{"model": "multi-label image tagger", "dataset": "aerial photos of the United States (SatlasPretrain)", "train_examples": 101725, "translate": 0.06, "activation": "mish", "stem": "deep", "residual_init": "zero_last", "lr": 0.0031, "beta2": 0.98, "steps": 40000, "batch_size": 256, "epochs": 100.7, "lr_schedule": "wsd", "decay_fraction": 0.3, "weight_decay": 0.02}
Rows from block 3 of a small multi-label image tagger, named by matrix and row number. Rows with one number belong to one channel. Each number is 500 + 40 x the weight over its row's rms, rounded and kept within 0 to 999. All counts start at 0. Numbers have three digits each.
Before each channel's rows are labels from the 100 images, of 14848, where the channel reaches its highest value: "responds to" is what is common among them. Only what is clearly more common there than usual is listed. The data: aerial photos of the United States (SatlasPretrain). In brackets: how many of the 100.
# convs1: 3x3 conv (model.blocks.3.convs.1.weight, 96x96x3x3, each kernel summed), inputs 0-95
# convs2: expand pointwise conv (model.blocks.3.convs.2.weight, 384x96x1x1, transposed), outputs 0-191

responds to: building (85)
convs1.92:490517498532541511467515519399498495520513496524489490533451385491443547545450538468514539468497528435523417421513500551487493499504493468521529502505539544510493495497533492584520528510369430517513522431524404499504470520511493468527484515479525527399504514541553502583479518478491509459
convs2.92:547520436589526560490561526463491507485550472434446601521461517519542490479532441496485449422514525558484534470565450515479486488469505554542516571577465445528459420488514555451500525501477526501513496469533555548467453503434485446501488473468501571522467544460496626486502452480479525541510514478455451477457476467426459442536469485465514414540516472532452438547428535456496525494500495481435519558470496499481496489514531521433516546491481528549532501543502518506536476477469505522545495480524563544547581573458531518540459522451467522489408495518517492499513486494554485458

responds to: building (89)
convs1.16:507452471506465552544454456509527432536524494525537526547460526557490547533491516540500500502581511566525459469563408489538451479432494497507519545489517469563542415517470496548526480526565500528525463520508518516499585524549555461520480397523533420440556468467497513501507433510554479499
convs2.16:488538484516508510484487505496508463499461514531540548541493473505453528483505446440537484508513535551455512519467556514501574516552578491538539491482475531536580453524523477543537511507561516507516467507420427400584456509478480497521497538527481533517457463512444450482380519532505497561516415567454517463476536500552471502499574476527481470514475474470536453543548420515556577556591512476517467478536441553523559460475517481503511447510507527518519460435564438532507516509519488538575432477523484480505532578543508405501509493470528472475556504459580489427513498534502517516

responds to: building (75)
convs1.57:518513518523534503497472509511502516493513485529527513459399502479534515528502430481472514529504535461512474521490513448519521511462491438507441507507493439500482503496517538489521373519404352514500555500482348492515512525488504529471488528478497524443492559561561517522472558493438499524
convs2.57:512491465505484509485501558459507474518516500546567490533468461526496515554444511518458428492477474524475483501629495562472591473507489530572543539490474473536479407434437514518499548526546518499497513547524478561433447501430513510544551552553531517557483467499550542507630533465502498526528481468429517454519462430500511537465518506484517554492501512492454500503482513471554490510485538513448588503500494504510479494505450528509546541448465487530519576421554534495426504441476502527512550445556488565492578509547472501547519506485469472508478507413443557499490478497516464519

responds to: building (89)
convs1.40:489530472450475480487517522559451465477472555491500515487542525455513433511501490496503374568529502456435552571526468527462526521474478562520445569496449494491426524528597470499569548496472527503500424491485567528526451454598514485526473526419495482488485541512528493475510475479486446525
convs2.40:505556490536500502504565485527481548589462466501589517530548491545538483480477513577477576411513550506466536536542546516545509467487525514491471481510516517440477565553492534535556567555583492535517462508534509541458489477578532507456545476446468520555528516509481481501467529447502493497514474521484491501472457491516493500480485459528499463526514524497524458535544500593490449500501469458501523523523488539506531544512458495505536437486416508498535499481517554523437455526497506563497504570469432518500556474515601498413487505612505518442434483525542379551489460452464409509

responds to: building (93)
convs1.67:426498439418526593559467511498475464585477494460509506551488486472394531551488516538512500492530488503460466488438607425551526506447441532521469493573469498525498517474517484485532460502524470511487510531559528543509495498497549456536451538495535538441519472448504529555510478432547528451
convs2.67:461556498503515436522505484489479503478535487554517457505460530485501458539514541427554506494455449515460553558460498537479471487447449486522549545522501562452556517504467494472479607506505497451532437515600500508500463417564476512472507490475502513555504503492537510444488499520502491512559441507501510469476541460480547669538504534548485396505503506546496604515477491422474487544525488469499487545617516462484522500495429532534465476508481536510539473436601543516440478503557464486538520426450498479490503533443537510478549408541478493505568542465538476509496443478485463563

responds to: building (82)
convs1.59:445492431503491516466473495501516480533499501501497441529507505419514439481536487460523428468502505496506490527519515503474492525475494531480420523483449480513549491530474524451535511499481586491507458531512601575487522528454474380546470481608471499482508398534530476507451564438440445535
convs2.59:421524551470496512520538582477535602568499472606575488457502507492528446486565541466542468518490445470477524513495510483581527515423514545402481468456488593514494501575423509488566514477564498443509488537491467481472464469493494531479546515561564523456538470502541484464530491507589512518461530562531442487501474474485539509492484565514492581459476466514480457505484524520464505476470489434532517554443506500483427494452451493552448525475470520457534420440493507438520564504553497531532425536463465419541512427492510526517545468479470425526487455429527547503492469550522533449

responds to: crop field (28)
convs1.29:487462508495456459490465459535497473525485487544513484573541523563459459481498527561513466510508507460466498518459475582423487433547468491516568421464484519516460466443548497451482572499515538462474428486447516535460477490427508524422513454547487486602510517537477475430526449453543445459
convs2.29:360561462568490534514530509474508558514482541515579487448482499443537426511490505460465514527519511452438469582465488523494474506532489477354458486512503521495403552541525507412506472512536427432438529546481533489520569500492495508525545501485547512527473443526535429536529516517482440530486483474490558499507489531463488518440513528579440582555472506534542450415535543444518537459504505587491542543537524517449451512489495523493500495510555533517556424460469474590415501537478535483505531508515512469533432484488569509483471427508553493521518467531474473536482553480463479514

responds to: building (72)
convs1.24:512550537465482500497510546551546515469550550544473494508467479465505479488546538452473505473443526506540465476530513583520583528489526503552505464506512518525521530501444553427431532527466497514523481533491538612542527487559546577492490456463525500411480544415488522525459540521525567402
convs2.24:423463435482480445537407485524496421514495561498502526502501505490441518496477450456438495511445473485501461504522423459457533451502432397478435534538492469466516516510482486512587506466478540521476528488527468556545544534467439547507481587537447501498460490542530471501503521410463497523505533554519502462444501499492469446532542471529525488516427462549477551491491561506503482546443443426531478576435523559442509529541560516469507466458475463538457431514505499499452479500517548432467404472501538561449465495492478549530495518487531492470516483537545502536570482525528465562

responds to: building (67)
convs1.47:524495531454508488501477487510535497474519501471511540453444524470465484593431421429453535540560506545536515495499478414571483518497524459478539573489539418464498501528510504515559447492559473499542603544485409477504495521573505571419491486482437478514496562513501502464475495514458483510
convs2.47:528474520492512514451502500523500507529504580557477487474513496538537469572470549464490477493445552474568489446526455538464533558482530498456455468478503450534531517533424507474496513522585552541548524495504453499457509457505492515528535470502525469489516523560527573522477571544505498486514550511470542447544441499506526605565435546462526558534546425508459567490467520466478436532556555463412444512569468487460483553423503547528573545454494442439538493520547467477526520452540589524524511530635483557500501490471500470542562492500443519530487478413460564515482516452454435441