{"model": "multi-label image tagger", "train_examples": 101725, "translate": 0.06, "norm": "batchnorm", "activation": "mish", "kernel_size": 3, "widths": [256, 384, 576], "num_labels": 7, "beta1": 0.9, "epochs": 100.7, "warmup_steps": 4000}
Rows from block 5, named by matrix and row number. Each number is 128 + 24 x the weight over the matrix's rms, rounded and kept within 0 to 255. All counts start at 0. Numbers have three digits each.
# convs0: reduce pointwise conv (model.blocks.5.convs.0.weight, 96x384x1x1), inputs 308-383
convs0.57:146141123152122161157179120123132150143147139131157131131070125120114124125173122125167103117071160151101146129144119095140100118116099105109135115135129096155069132117087154114128117102133145086124123166096115174102109133133133
convs0.58:141142161114133084159113107149146107105167131144126133111074117113154140125103130143118109156121125102099113104136150146144133146140135101145143126130097137090120106138112141130117177133121093101153127166151142143131101128123103
convs0.59:113119117127130079154148144051117115119125097157116112115138071128110103142139128136141115112149133105149157116157125126174137137107118112089125135116120081087106153112119131129123139140121123105175127162131152121117152132162152
convs0.60:129123170161127132065115098097159138152096129119139085135164104134142111132147182121112143117143152092146121148112115156134125147100189107175141160074112145143154124092120161108129141173087137133097155111108118154107145111096093
convs0.61:115134119141147146098161120146131146065089128120113060130120160155149095095115145124109127089146144083148111076104149142111125158098092109164116180121142138115146059110109143153132136109077121146139100098099137145130132150036071
convs0.62:120148097151073070167154171097160114144121155087128153089142106151155153138091125097128117132132106119079151146108116100122155115133154177106103119099123056126134086148145160116127145096127140145126159136118114074157089139153118
convs0.63:141098097097121102114121164085098123177121132116147166112112100162109138141153111084159153140135112103130124109138155110163145106092135134127090100123119127130114145135146143059083118105133102135130131153115150117129109122195119
convs0.64:098164104146118140138123111146090108119121115126143124128104140111136100107148152141146151102135135093149114105152144108166110100156089140083161135139137127088138140171138133137156103133149168123144106150134130139128117127126109
convs0.65:138085141156111105156087124167123116146160158104168130122110119113097100138120155141153133144102142109147134131092150129135078109146075118154138120102123118130106146145121126133130126104166154097094091138160136086095134130145096
convs0.66:143125134106103154119166142145143100096131127122162118126123134139138083093171132171154117076171161104152139158122113143127105152132091123102106149144164143130097119164129167116116146156133117131156136170146144175146153154106082
convs0.67:144084161144123120133137113146171170117146175117116133118111106124093147132135130143123126130107188180118125167150137128169115128113181087157193061144149158165130118112133110128104146139120115167124154124136119148099127080129140
convs0.68:145130100136088118122119152085117103164110121114176174069143132146111153125145120118139171134138124101122114119164141092164140100104140142101105092109127116139103133169149128065126091104132124126107120158119141133141118126168134
convs0.69:153135105102086120147106110109120134096110135091168105127117125111111096132065149133151123112105150129094127158154139106119140104152100129136141137086152128068098163162137165121118108107152142104128152124112143132164150142117117
convs0.70:139103070083126107157139133094086151120107092156132117123127119121107141159133106146122103139166144124106124089145110128147131128082126171137138148092123100101083161133147126105120134137098115077162133132089116176134122100155129
convs0.71:127166125140123135166133114125117158104170139175161127133088063111128127134121094132128141113117097128124141125131108124112154109083141118092165112147155092091140170112132153124079122107136166102095120112156150137139158102130129
convs0.72:168125135146085143132078124097141112145126159106118156126101115065142106150136134137161140130129144149096125138109136101142132136090120095134131137151109114156137101113160116108152111189139112157120165147135150085117091108155141
convs0.73:115103131123122168112159162143096112156131126104114151137136062076168117095165087139092145132156105111128142158101127118131087128132145136126100116140109167093123137154116120128096133104136119141131151157145119099117091122165159
convs0.74:140143113137128179110115132138162148109104110121152110128137104132147143103101137124117127110133126122156132087112125086124167146121118145145133140132138133133122077125125137117157125110105093140117107122104128125132101132122095
convs0.75:130100107102124092122119172075109127181125139126142167107096095158116132147129112095156135140139109103124120102126144112160143102100129148131088111102127110131119150138155130066091113111131098126129133154090141120139126124189108
convs0.76:136101139098138086158142112133160140097143125115114113119131144151123105120128151147117046136137156116120091150069107154155114148115108104163133099107101155172132111129119160117104086178133095118172147180116134113120136138140130
convs0.77:096091126143133125115128083126122156098089157107108052140129127130142091077144159140088125125154153113127117131084144150104108132128146094183115141099119146124161085112113137125133087167095150140155150137082124128142160126064125
convs0.78:178146137141115148109137124115142075129143154113164132120097104125139165112097138091122141100165134121106090107175148127129154101069164167112136107134121161120136163100116098122106123108176119133113080094125153160118128098156140
convs0.79:138102146120099128117148169085146110156140116142167137088114074127144111140130079117141112116091156175164114129153167115206132152125084102120138119131164108152123136132114115135109125148143155101176121106082121116145118145137131
convs0.80:129093100103129118146132139157123095163086098135138171110128119128132114148130105167121110138092168081128133082140114120166142153093094155165136158113138136146125093113177148107145099134108142133191153119151150141148102131141121
convs0.81:091130143142126145140146055129161132077118135157093060168114137111146086127106114140127111156131101150105150124125116153097105144150120144142143140113133133132138106130115086142124124141126169115126119072132115101156148107103153
convs0.82:132154138101106154122172124145093154124130119101136140140094130122070134081127067095146069118103162136108151107131134118125101132125105085160148144151176119097098152148075118145109043137119126123076131132131118157108111112113119
convs0.83:138136140144183108143128137116119102149157131129141113090142153111143082077133126164145120067120129099119109116110116121175099105094078091143105083094131125112105145117139068121087156065146143090151155112126122154139113171124120
convs0.84:144118153090130175120096168104154097139112100129141198107136103107160124164136117130135147111114138127132116141110101141164133144136133130090108140134123152113125104158118129120129160137122102108125154129143135112131112139160132
convs0.85:140118155133112106141160119141140174134140132128110125169126079097128150178128136118152127128166142124111141109125120172134115116139160169177134125127186079180145112112109172127134146141096105124144090090094143135127156120120101
convs0.86:140118125157119142125153139134087113116104141122133088130090111135137146100141107121140128092169071137139121128157162111101194139157146130136123126132129150126123120142147121077100117070104088117102056129099154138117096132149123
convs0.87:106086153147136106142121159146135142136106160086101153122094139145123118115077122151113123101115132158117156139116154130120130091087116081132150121148091127131110089139084174125132173116116102145151158163118117144081118157124100
convs0.88:146133172135108113115135128104164129126102146133178103126087153161169110117154080088140113123116168124085146122129144159124125151134136157140119121119134150158152107169133112123127131127166111146146092121136113157106107154094129
convs0.89:138098136129146124107118175049129113156141126150146168077108009159111118146142090091132140125132121089108127113142151107151149100127126126110105085109116132128131143136149094098081119108134120118152139147071152111130115157194120
convs0.90:111083148139160170120078117100113070115096125114153119137125114145168131110138155146111143126143113125151137152096150085096120149111130107136133111138116114118147110105107130108145153133104143154137141127129104108120108158136088
convs0.91:125138112151148106119065067138117124106147110137153124167134115101172137121155163153162146132101090112145117087140137109107125127122137124130129129117123139130119147161112154143125141126129127069061129150152143106140103155135150
convs0.92:148100138132125145094164116134146150093112107109149066120117153133154102088145137130112153125153163082132121083116161123119147139115081127168113157128144136132162089132123154141095135081130101146145108133100132143132146133054098