{
  "model": "multi-label image tagger",
  "dataset": "aerial photos of the United States (SatlasPretrain)",
  "train_examples": 101725,
  "image_size": 24,
  "crop_scale_min": 0.5,
  "horizontal_flip": true,
  "translate": 0.06,
  "color_jitter": 0.2,
  "arch": "resnet_bottleneck",
  "norm": "batchnorm",
  "activation": "mish",
  "depths": [2, 4, 2],
  "kernel_size": 3,
  "stem": "deep",
  "avg_pool_shortcut": false,
  "widths": [256, 384, 576],
  "num_labels": 7,
  "init": "kaiming_normal",
  "residual_init": "zero_last",
  "optimizer": "adam_atan2",
  "lr": 0.0031,
  "beta1": 0.9,
  "beta2": 0.98,
  "steps": 40000,
  "batch_size": 256,
  "epochs": 100.7,
  "lr_schedule": "wsd",
  "decay_fraction": 0.3,
  "final_lr_fraction": 0.01,
  "warmup_steps": 4000,
  "weight_decay": 0.02
}
Rows from block 3, named by matrix and row number. Each number is 128 + 24 x the weight over its row's rms, rounded and kept within 0 to 255. All counts start at 0. Numbers have three digits each. After the name is the row's rms in percent of the matrix's.
# convs1: 3x3 conv (model.blocks.3.convs.1.weight, 96x96x3x3), inputs 77-83, a 3x3 kernel for each
convs1.0 095:104158120100130096140110139084078103128120150144152164121136148122123126151149128142165131128105151118151131133148144133120109105113104167184128124136119147100133082070089116146121120127118
convs1.1 098:172162092142123076154145180134114141120134145111138148138139089104138121074156117147113107116112078152151136103129130107137159145218147145139142132132120100094159107107167154168161147146122
convs1.2 101:114119127094118112131142138153154162127128118130145124108092119103127105113133127197208205099095115097079087139098120138133128128126134115158158136125128134124102146118132129091104127107117
convs1.3 096:143142128118114135103111109124145147160132137139112131131146133116140125120128138126140140151146135160158131092128152110114118090141150143147145140149103104121102103150115112162141115123129
convs1.4 101:111110132140120140134140149110105122136148132114131126116103114118187131104116115078088108117156118123147132101093126057134095108138113073068059122168114128139144152135125152124147134143150
convs1.5 096:129143099120148085077056105096081057072137079059074093147163130121132140116115119151128133130120111092117111148119107153122145064118170099122155087100133127103089126103148143105152197183171
convs1.6 098:134145117080168153097130159088136116072154161107138098155137121194111114157108082115111128093145177100132136150124108159124102136100144114101122137114143149113068075079101076112127101120145
convs1.7 096:115101108149158125144118124095093100127087101148140148118116108127118106118117118130101120134132119123130140130164110159156118097111088136106105160139124139119120122083125117105129114107109
convs1.8 100:142155184147160138109101133126138113169171092136134099105121169095120197099112146125116077161131050163142146153107128107148140152152145112151160119129133110101155146131083158161081187157113
convs1.9 100:183129145146144132122134133152146147134124163118127102116124093145160050126121113154170181131103178113126157095143119144173114147096129145143133111103147107097120146156174173131192138112121
convs1.10 100:158154169128134116130127118115124124131145144142167142122096117149147152142151148138132122113129123073095053146099094143146104121126102138139158118152158117140128121126127100090076049039062
convs1.11 103:153148135126133123123141163135137131146132142151146130118099086138140093164148148093125123090103165110128146152130113113113117094085078124160154099105147109119141114115137137122153120107135
convs1.12 100:123144123150132088164121106147114072205118098109118130135111122136149163133154164134112072178085057150102088115122171085116136116134146126112108164129099123130133136130097122115075153108065
convs1.13 108:155193142106154139110141112134135126113131116126132139123105120125120105099084068132142135129157154098126121119111124116116109127110095140148140140139135113137132109112095144136142137109113
convs1.14 101:113114119113118130179197161110133108116105070135135124123110109106135112129126083115085060097089095166176143104099147161148143164152118149147119135106057141123103115122120122137130110109120
convs1.15 100:101162152111153152109139137150129138144121130164141129104112120124124140128148148132156169110116135150120101053105093059074084070081054122143151127128153171142122152106102150151138120124126
convs1.16 096:119168167137157149121121081128100128119091129122118149081076104072065093101107102140147137116138131118154152124149133160139140150124146105096104118078084096102094080118109109117090098118110
convs1.17 101:135131143125114117147137156152078066198117032170115082152114100156133156150130142126125145153132117143120116100118141100127142106126123139137142119129134114085137132122136173148083130086069
convs1.18 097:118117102123115124157160150101090106117113124124153163114135124144170162099126138144134144160124138125155128171132108137124149087105149099131164127109133148154137141143167118119104108100079
convs1.19 102:127107085114126115102133138123103085089092076074084110093116113101132135128142136174142144123103097105116138138142148124136135130150136164115121123052111076110162104096140114121148108108130
convs1.20 100:142148135141156141097124093114123132109094107154172148155122152138100138172186173128117090101121129134133131124141147141133142129131146122108120119105123185175166080101104153161138124098107
convs1.21 100:137140140128144132141152138136172132115127121152153136162145139144139120122105119130133125131121136138126120120163166121150145090108130159116103145113109167173141118126117124111104150116127
convs1.22 097:103072095101118102125150107129147153133148157133131145159103167168102181139100139147143141116145117129133096081105171102116131144119138153115107142138122128137146155173131134122121136132157
convs1.23 099:113126119147163145139167145067044068110115096111119132110083122118135098139169124108087083121159148110110104174141134132118153086154159089113154152123116165108100136151161145150132162149158
convs1.24 096:140120118108121135110142147139136145109128158067131123172102105153113089124105117117149141103123120101104136152131129168092143166109101117142142096134130091136163044135137112129128106103118
convs1.25 099:134131106126130118126160144120122148128147127102111133088126139100133144112118121137131136113117136105130139163142145140117134143115127126142162109105117093143139111107143138167165117115120
convs1.26 100:155173201143149182117097115152141134131104086126106131124089115090088128071086117100120123147134111165143128089098082119116136118125116128120121164132116145151157125141130136146131162168170
convs1.27 101:153168131134133138115124138162128128160142126144154128138101056110124084110137142143148119164138121125127127094080099086106130069112121170127090151141114127155157149115097148140114134141115
convs1.28 102:069120162098117125054083104107115108089101105126104084113123122113102132127135114141137166095099132111097119133110146136110157129141129127139155115113142156126127114057122132120131157129147
convs1.29 100:116092123097093114114101098130152142121153130108134117093087085116167112126121124161172138142160134126129113153130138127119094129108120134141129111174112086111119140172160168154175131163158
convs1.30 095:127153137127100096118123107167124137153128151106125115135101112157111126141124118126111147149135128117143098110134105131152107187169117161132166157123166141132142090084089154199155119149125
convs1.31 102:141146148140135142135131139121143159122153128130143124130120134143147123145152147110108122153184151147183170086112125101142120122099138112061073139130097126133096176156155161157181132134152
convs1.32 095:127132125144141108142117120132137109125149114075111108115123103113144115120096118123129134169152140097081097161130125158137111153139128120135118110167151069053118102123152115113116140145174
convs1.33 096:112094138145105144164110149135130153144118158096110112136155122105138098099105121112092131110106129125091130102133124105161113131116075141108115128161139104117131150139125160122140116113102
convs1.34 095:159083130140112151092106141103092114121122162121128141085124113132134098127130122103104120160149179096098108105151128118113087155106106103098119114112140087100131184104116157153185129126142
convs1.35 111:122165138129162141121138111136135130104115105123121116118109132140157151082092100117123109107125114131143122072095087073093107099088111098107100123124098131152137113097095121121132142123113
convs1.36 104:118139119111126126131148161107124115105116136133153151134125127111119124092134119119101105096110089063090079137147145130109140106132121119145143113133149114141147153158158115152109082088078
convs1.37 106:114119124110111133087093090155133152140111151127102133158145152154113130158120155154158163126142156103117127162147128141133118156146135146133168148147174132137146120127134126124131104132117
convs1.38 098:147127114092149141098123132080126146054124183082131153105103120149140123122157139130154152098118142114114103131160136152154072127106091131131115144097116145140114139143173062114143084109141
convs1.39 099:158143130151141148132126135088079089108094112108098132116131116133134122181188156147126107114092101097089127131133153134135137140162133098072083100058101084076135068091112063084102057062088
convs1.40 102:133122138116128135144154145088095102117124123125146169112091119097130158160169179092060060137153100115134109150074144107127143099170126095092105138129128155123144125105098148140101138128139
convs1.41 095:139156144116143157088097127107120143102117152117120118119116132110133094134147107088125122140146163102109106112072101111131105142128142104135135121118131131118092139139126098143157103105096
convs1.42 101:125114119130131126134134147113154145126131133112124111069103073115138101115134136101112127095114128109125109105091093104103144118130134084102124133113126142143145163164148121138133121115153
convs1.43 101:122106139114148156105099134139145129154133112130106128133154157114142141105084097137154152153128156127093111102090142104136112126128102130160133110119149080045071144165152152129169187163166
convs1.44 101:122132144131126145094100131106110115110116112125133150140146146116120115121118116151156145138146127101112129116117103148146151139183161149150180128107144135111131165124136113139121103160128
convs1.45 104:136119147140118110134116101144112128146136111135123130098115132126141084139098090137134121146146115099097083131141133133132103102055130088096140136128121142145058109121156113117158119149136
convs1.46 099:118149146096133161096135189129131140103127149112120126152139139127128107116103108071112150084114170127125132135135133121124130084097126084125153103122158135144150106108125140148161136154140
convs1.47 098:085113096088139093079131100102133121103167105107162125107106118126145124130134121093115118112128128132146129119104078126112145080084127102123140142096093162138095146125157147151111121122111
convs1.48 097:143131128140133107108099091152136142159118115127132145106098129113139153117091123159142083167145042145127109158142110131136128103075114164127073166157081134142123155147164132159160165188167
convs1.49 101:095079078104113087121125128095085100102130100130147127064048079100134095113135112147118142106148128119126108117085120086119143070120140074037090164159120150143133209178203168127157132121139
convs1.50 102:134128125115098123099127122141126131122121133115142131111143133134140145145179153117117137114122128096120118102128140156156124160151121121116124127124137133167155167140130119137127113076096
convs1.51 095:158140113095106164093107157075130184035138205091133172142106161156126107144133117087136106086144188108126151156098066169127092144142128105147143101123142130108166132124142095139155099123150
convs1.52 102:069145185098119159112121117097120138090119142102115122079113141105129129136146084125148138126131135146117130126103110141136125137140094123158154133136171145123109163107145178144144166139158
convs1.53 098:166147152136129145109150138135143147122119115123097106153130158118094127137118147118131137133145152132137118108128159125107135168138113155143139135101132144140161091094056119112102108114132
convs1.54 099:068148107095123097107158125111138118098145094109169108100102134086136101099141094078128112089147099091148130109090151110131147131114132094124089094148099086130092195158124158152121148163146
convs1.55 098:140141149140096088141151125129132151109108142138155170126113125143138141144119147142137099161133072146121108089130105139138114138167157147163155125117092136091089116146106106138074107110108
convs1.56 099:158143145148146159123128129092113079143162149113119098121121115128145147112138116103106088136161137143109120129114117128120119145115154065072072152174149107126114119121112128106114128073108
convs1.57 115:119111131108126134096109099131129131131123110120117111127149138140159165129126133098113135114116110129130118120131131126113129120119152139150154130138157126121134099098077129131111074101104
convs1.58 098:164184171082119160101092134119136146145140125145161131157153163120126143098114116114134119103122127124114136085119106087133144131148178109125131129113121123124133091078079139161126094102122
convs1.59 098:170156158154154110143106114101130111102184125096105124133148154123105170074074124159144161177178132165164132121114131171101117100102124123137118114149139141089138098116109113139117158141117
convs1.60 097:136147123141156135123144128110119141119138154125154149114090084149133116122140143120133133120131119110124095130121122113144124102133127150159144118140126113110104153149173142147144080118082
convs1.61 106:110153149126159141116149122148136155133136135142149148074087084128119110140116099146140137143154145124161153079087073110095091135130114110125142099124133113135118139121132115122136117128141
convs1.62 097:139119132169126173128120158116087102131117123156119116121091096126122100129163109101114125114100112133134120137170145153151164132143143110095093117081090125121124104122110073093103092075096
convs1.63 092:113132153156106155186139151166132131185146119125124100152138134098113118133099129141104107163111111156117102097106121129128113182161097186132094154119094120126137070091104127118109124148079
convs1.64 099:111109098106144104116103088130153123141133129192203168154135146134136117122136106117130112104100110114089119128129136115139121139152144114139118084117109108107118106130118109105124151110136
convs1.65 098:126117109126133142126116127133137139148128158134136131105122115118112106126118107143133140160142165120119130121134128109107108136129124127117129166148167112091096160162166153152163144155145
convs1.66 101:162147142144126071120110068146129111161142138155137116094102165100136165134122152164123112152106105136134091101084085141127111185174121131106139107107129126098091143124112102116102112111101
convs1.67 098:144161149125105142137141149099085086099127098148141131131120139176118146155138134134138130099131091114157145167147098162135146120131143106133147127132114179182140107098109123141107097108095
convs1.68 100:137134127141153149121150121108122115117135116133139124073058085120122105112131122141154160123150138122153146071086122116109139116106130104116128127112147134148157142134099111118126145146157
convs1.69 106:182147130131129119120127089145135142157140143130130125146123128123121129125100141133143130140131129134147117168128111102107133095107134143140145142135113130130100116157132142134111138162135
convs1.70 096:110108101120169152108147166122121115093076102154151163117107129102116139148181158088101110081112118113144154130127113129120128109093085117120110119133123136155167133115123130115118092085092
convs1.71 098:144143150137109135138134131123155132112130140136134147114166153119130121151133111145173160128109160120129149109152146092093125116118131154147111122110113101130140124130135132136152124143146
convs1.72 097:128133177134127154098119159096103119128158129123139122143130140120166110135153148147123148157139152120125125149110086138125117174165177118103155128144140113134133069095108086106126127134128
convs1.73 105:090109087119128140092139112141141155139123137122132135146145150151122145184159172146154168148145129121165124141131148133136148119137148149170142140145131142145127040039053067088070054092092
convs1.74 101:184131083157159127130157143106078111109138144133140130155087094175112093130130133095105086095160166128138118115163124128119129111125136134070128142140125162152121053109149086162167109143180
convs1.75 104:153139139143181171112133167122141128136133142135118122137141153108137123115121131127089103106114123111129133124128107129126114147165173154146167136113144135110125046041024099105094121153119
convs1.76 097:106138096150129118125147136077088068052063076068103075107129105117131120121092123090089113099137118105137107115116140131117119158130132134141107099145121094131130181129135157170169145148133
convs1.77 098:150180141146178124147159132124146128108108148149164169147143124131130116156156152130147124144145149145160162161146152146134150128093114149148138142137145127132125113108103129119114097101110
convs1.78 101:175162138136125094093086111151168158115128129099124106146157139129151115150125071095115138151111100126108094128120105104104118103139129098152144142148143154092120124123142148141152128149163
convs1.79 098:151133162158114148126108122103137129150138155110134137151148139095125103139181136102136133169153148112110149148088071131126121122164153098120138131117136117105120119157105129141168094084140
convs1.80 097:171190171142154115141175146141128138135111140153157150129101127141137138140166159130161150133136137139133125117109124122090098124081069146142135127121125133133114105112107117107120116106115
convs1.81 100:167190199142133138126136132138123135123126119131160144120152133118150087129106100171163183139119142118153125114086072128120163141153177136140148135137104136126096109091096137117122104163134
convs1.82 102:151137095149154109165133110135150158146117143144121132124119146120131145114109100122129105132135123119130144143148145135129122125134143083122135114103140143130118115136129144141115113133176
convs1.83 102:123107102147130095157148118115114165150110122152099102147114085164152127147134127107129148133147136118128077124165136145146145104114145100102157119139150122117121116140140138104104107129109
convs1.84 100:139108089083136091075135136110101100104168106117109103094117083139158108098096114126094116101122089108139099122134116139114131086128109103097126133147103124133096159149164134149212163165155
convs1.85 102:101097114127107115129118089076071094112100111152121113127133108124160150141167149112114134119107106148112110132141144134149162108149144123121121106113112120140132091089148095078110118091110
convs1.86 096:144150150145171163139142126130147153098101109128128126091108096094122107080112112150129128107123097143125097132123117113112125136106109106140130113102112141150136140091133093117101148101099
convs1.87 107:129168104120155124115153114109129111128139118144152135134135156113139119113126106107121105124143138100126112145102113118098123142141140123134118158144148135185170101098077129135125132127118
convs1.88 099:123135164146117123160132100100119112122164092099085069118126120112160115140107097168177153152179131111124116103097137157158115094083115150168146133150154113118117189181157184132152154134142
convs1.89 104:125122105155161145127115109124140131124115140100115119102117106112142141094100087107111109117111095133107123132135131120109105113145125137156159117138149113120136132104126122111099151149158
convs1.90 098:153148128136136122123106134127133118108145107125094099151168133120140152095106119108125148148179164153168171132124120109137125085144142097124111144158136133159171106090109151159135127137144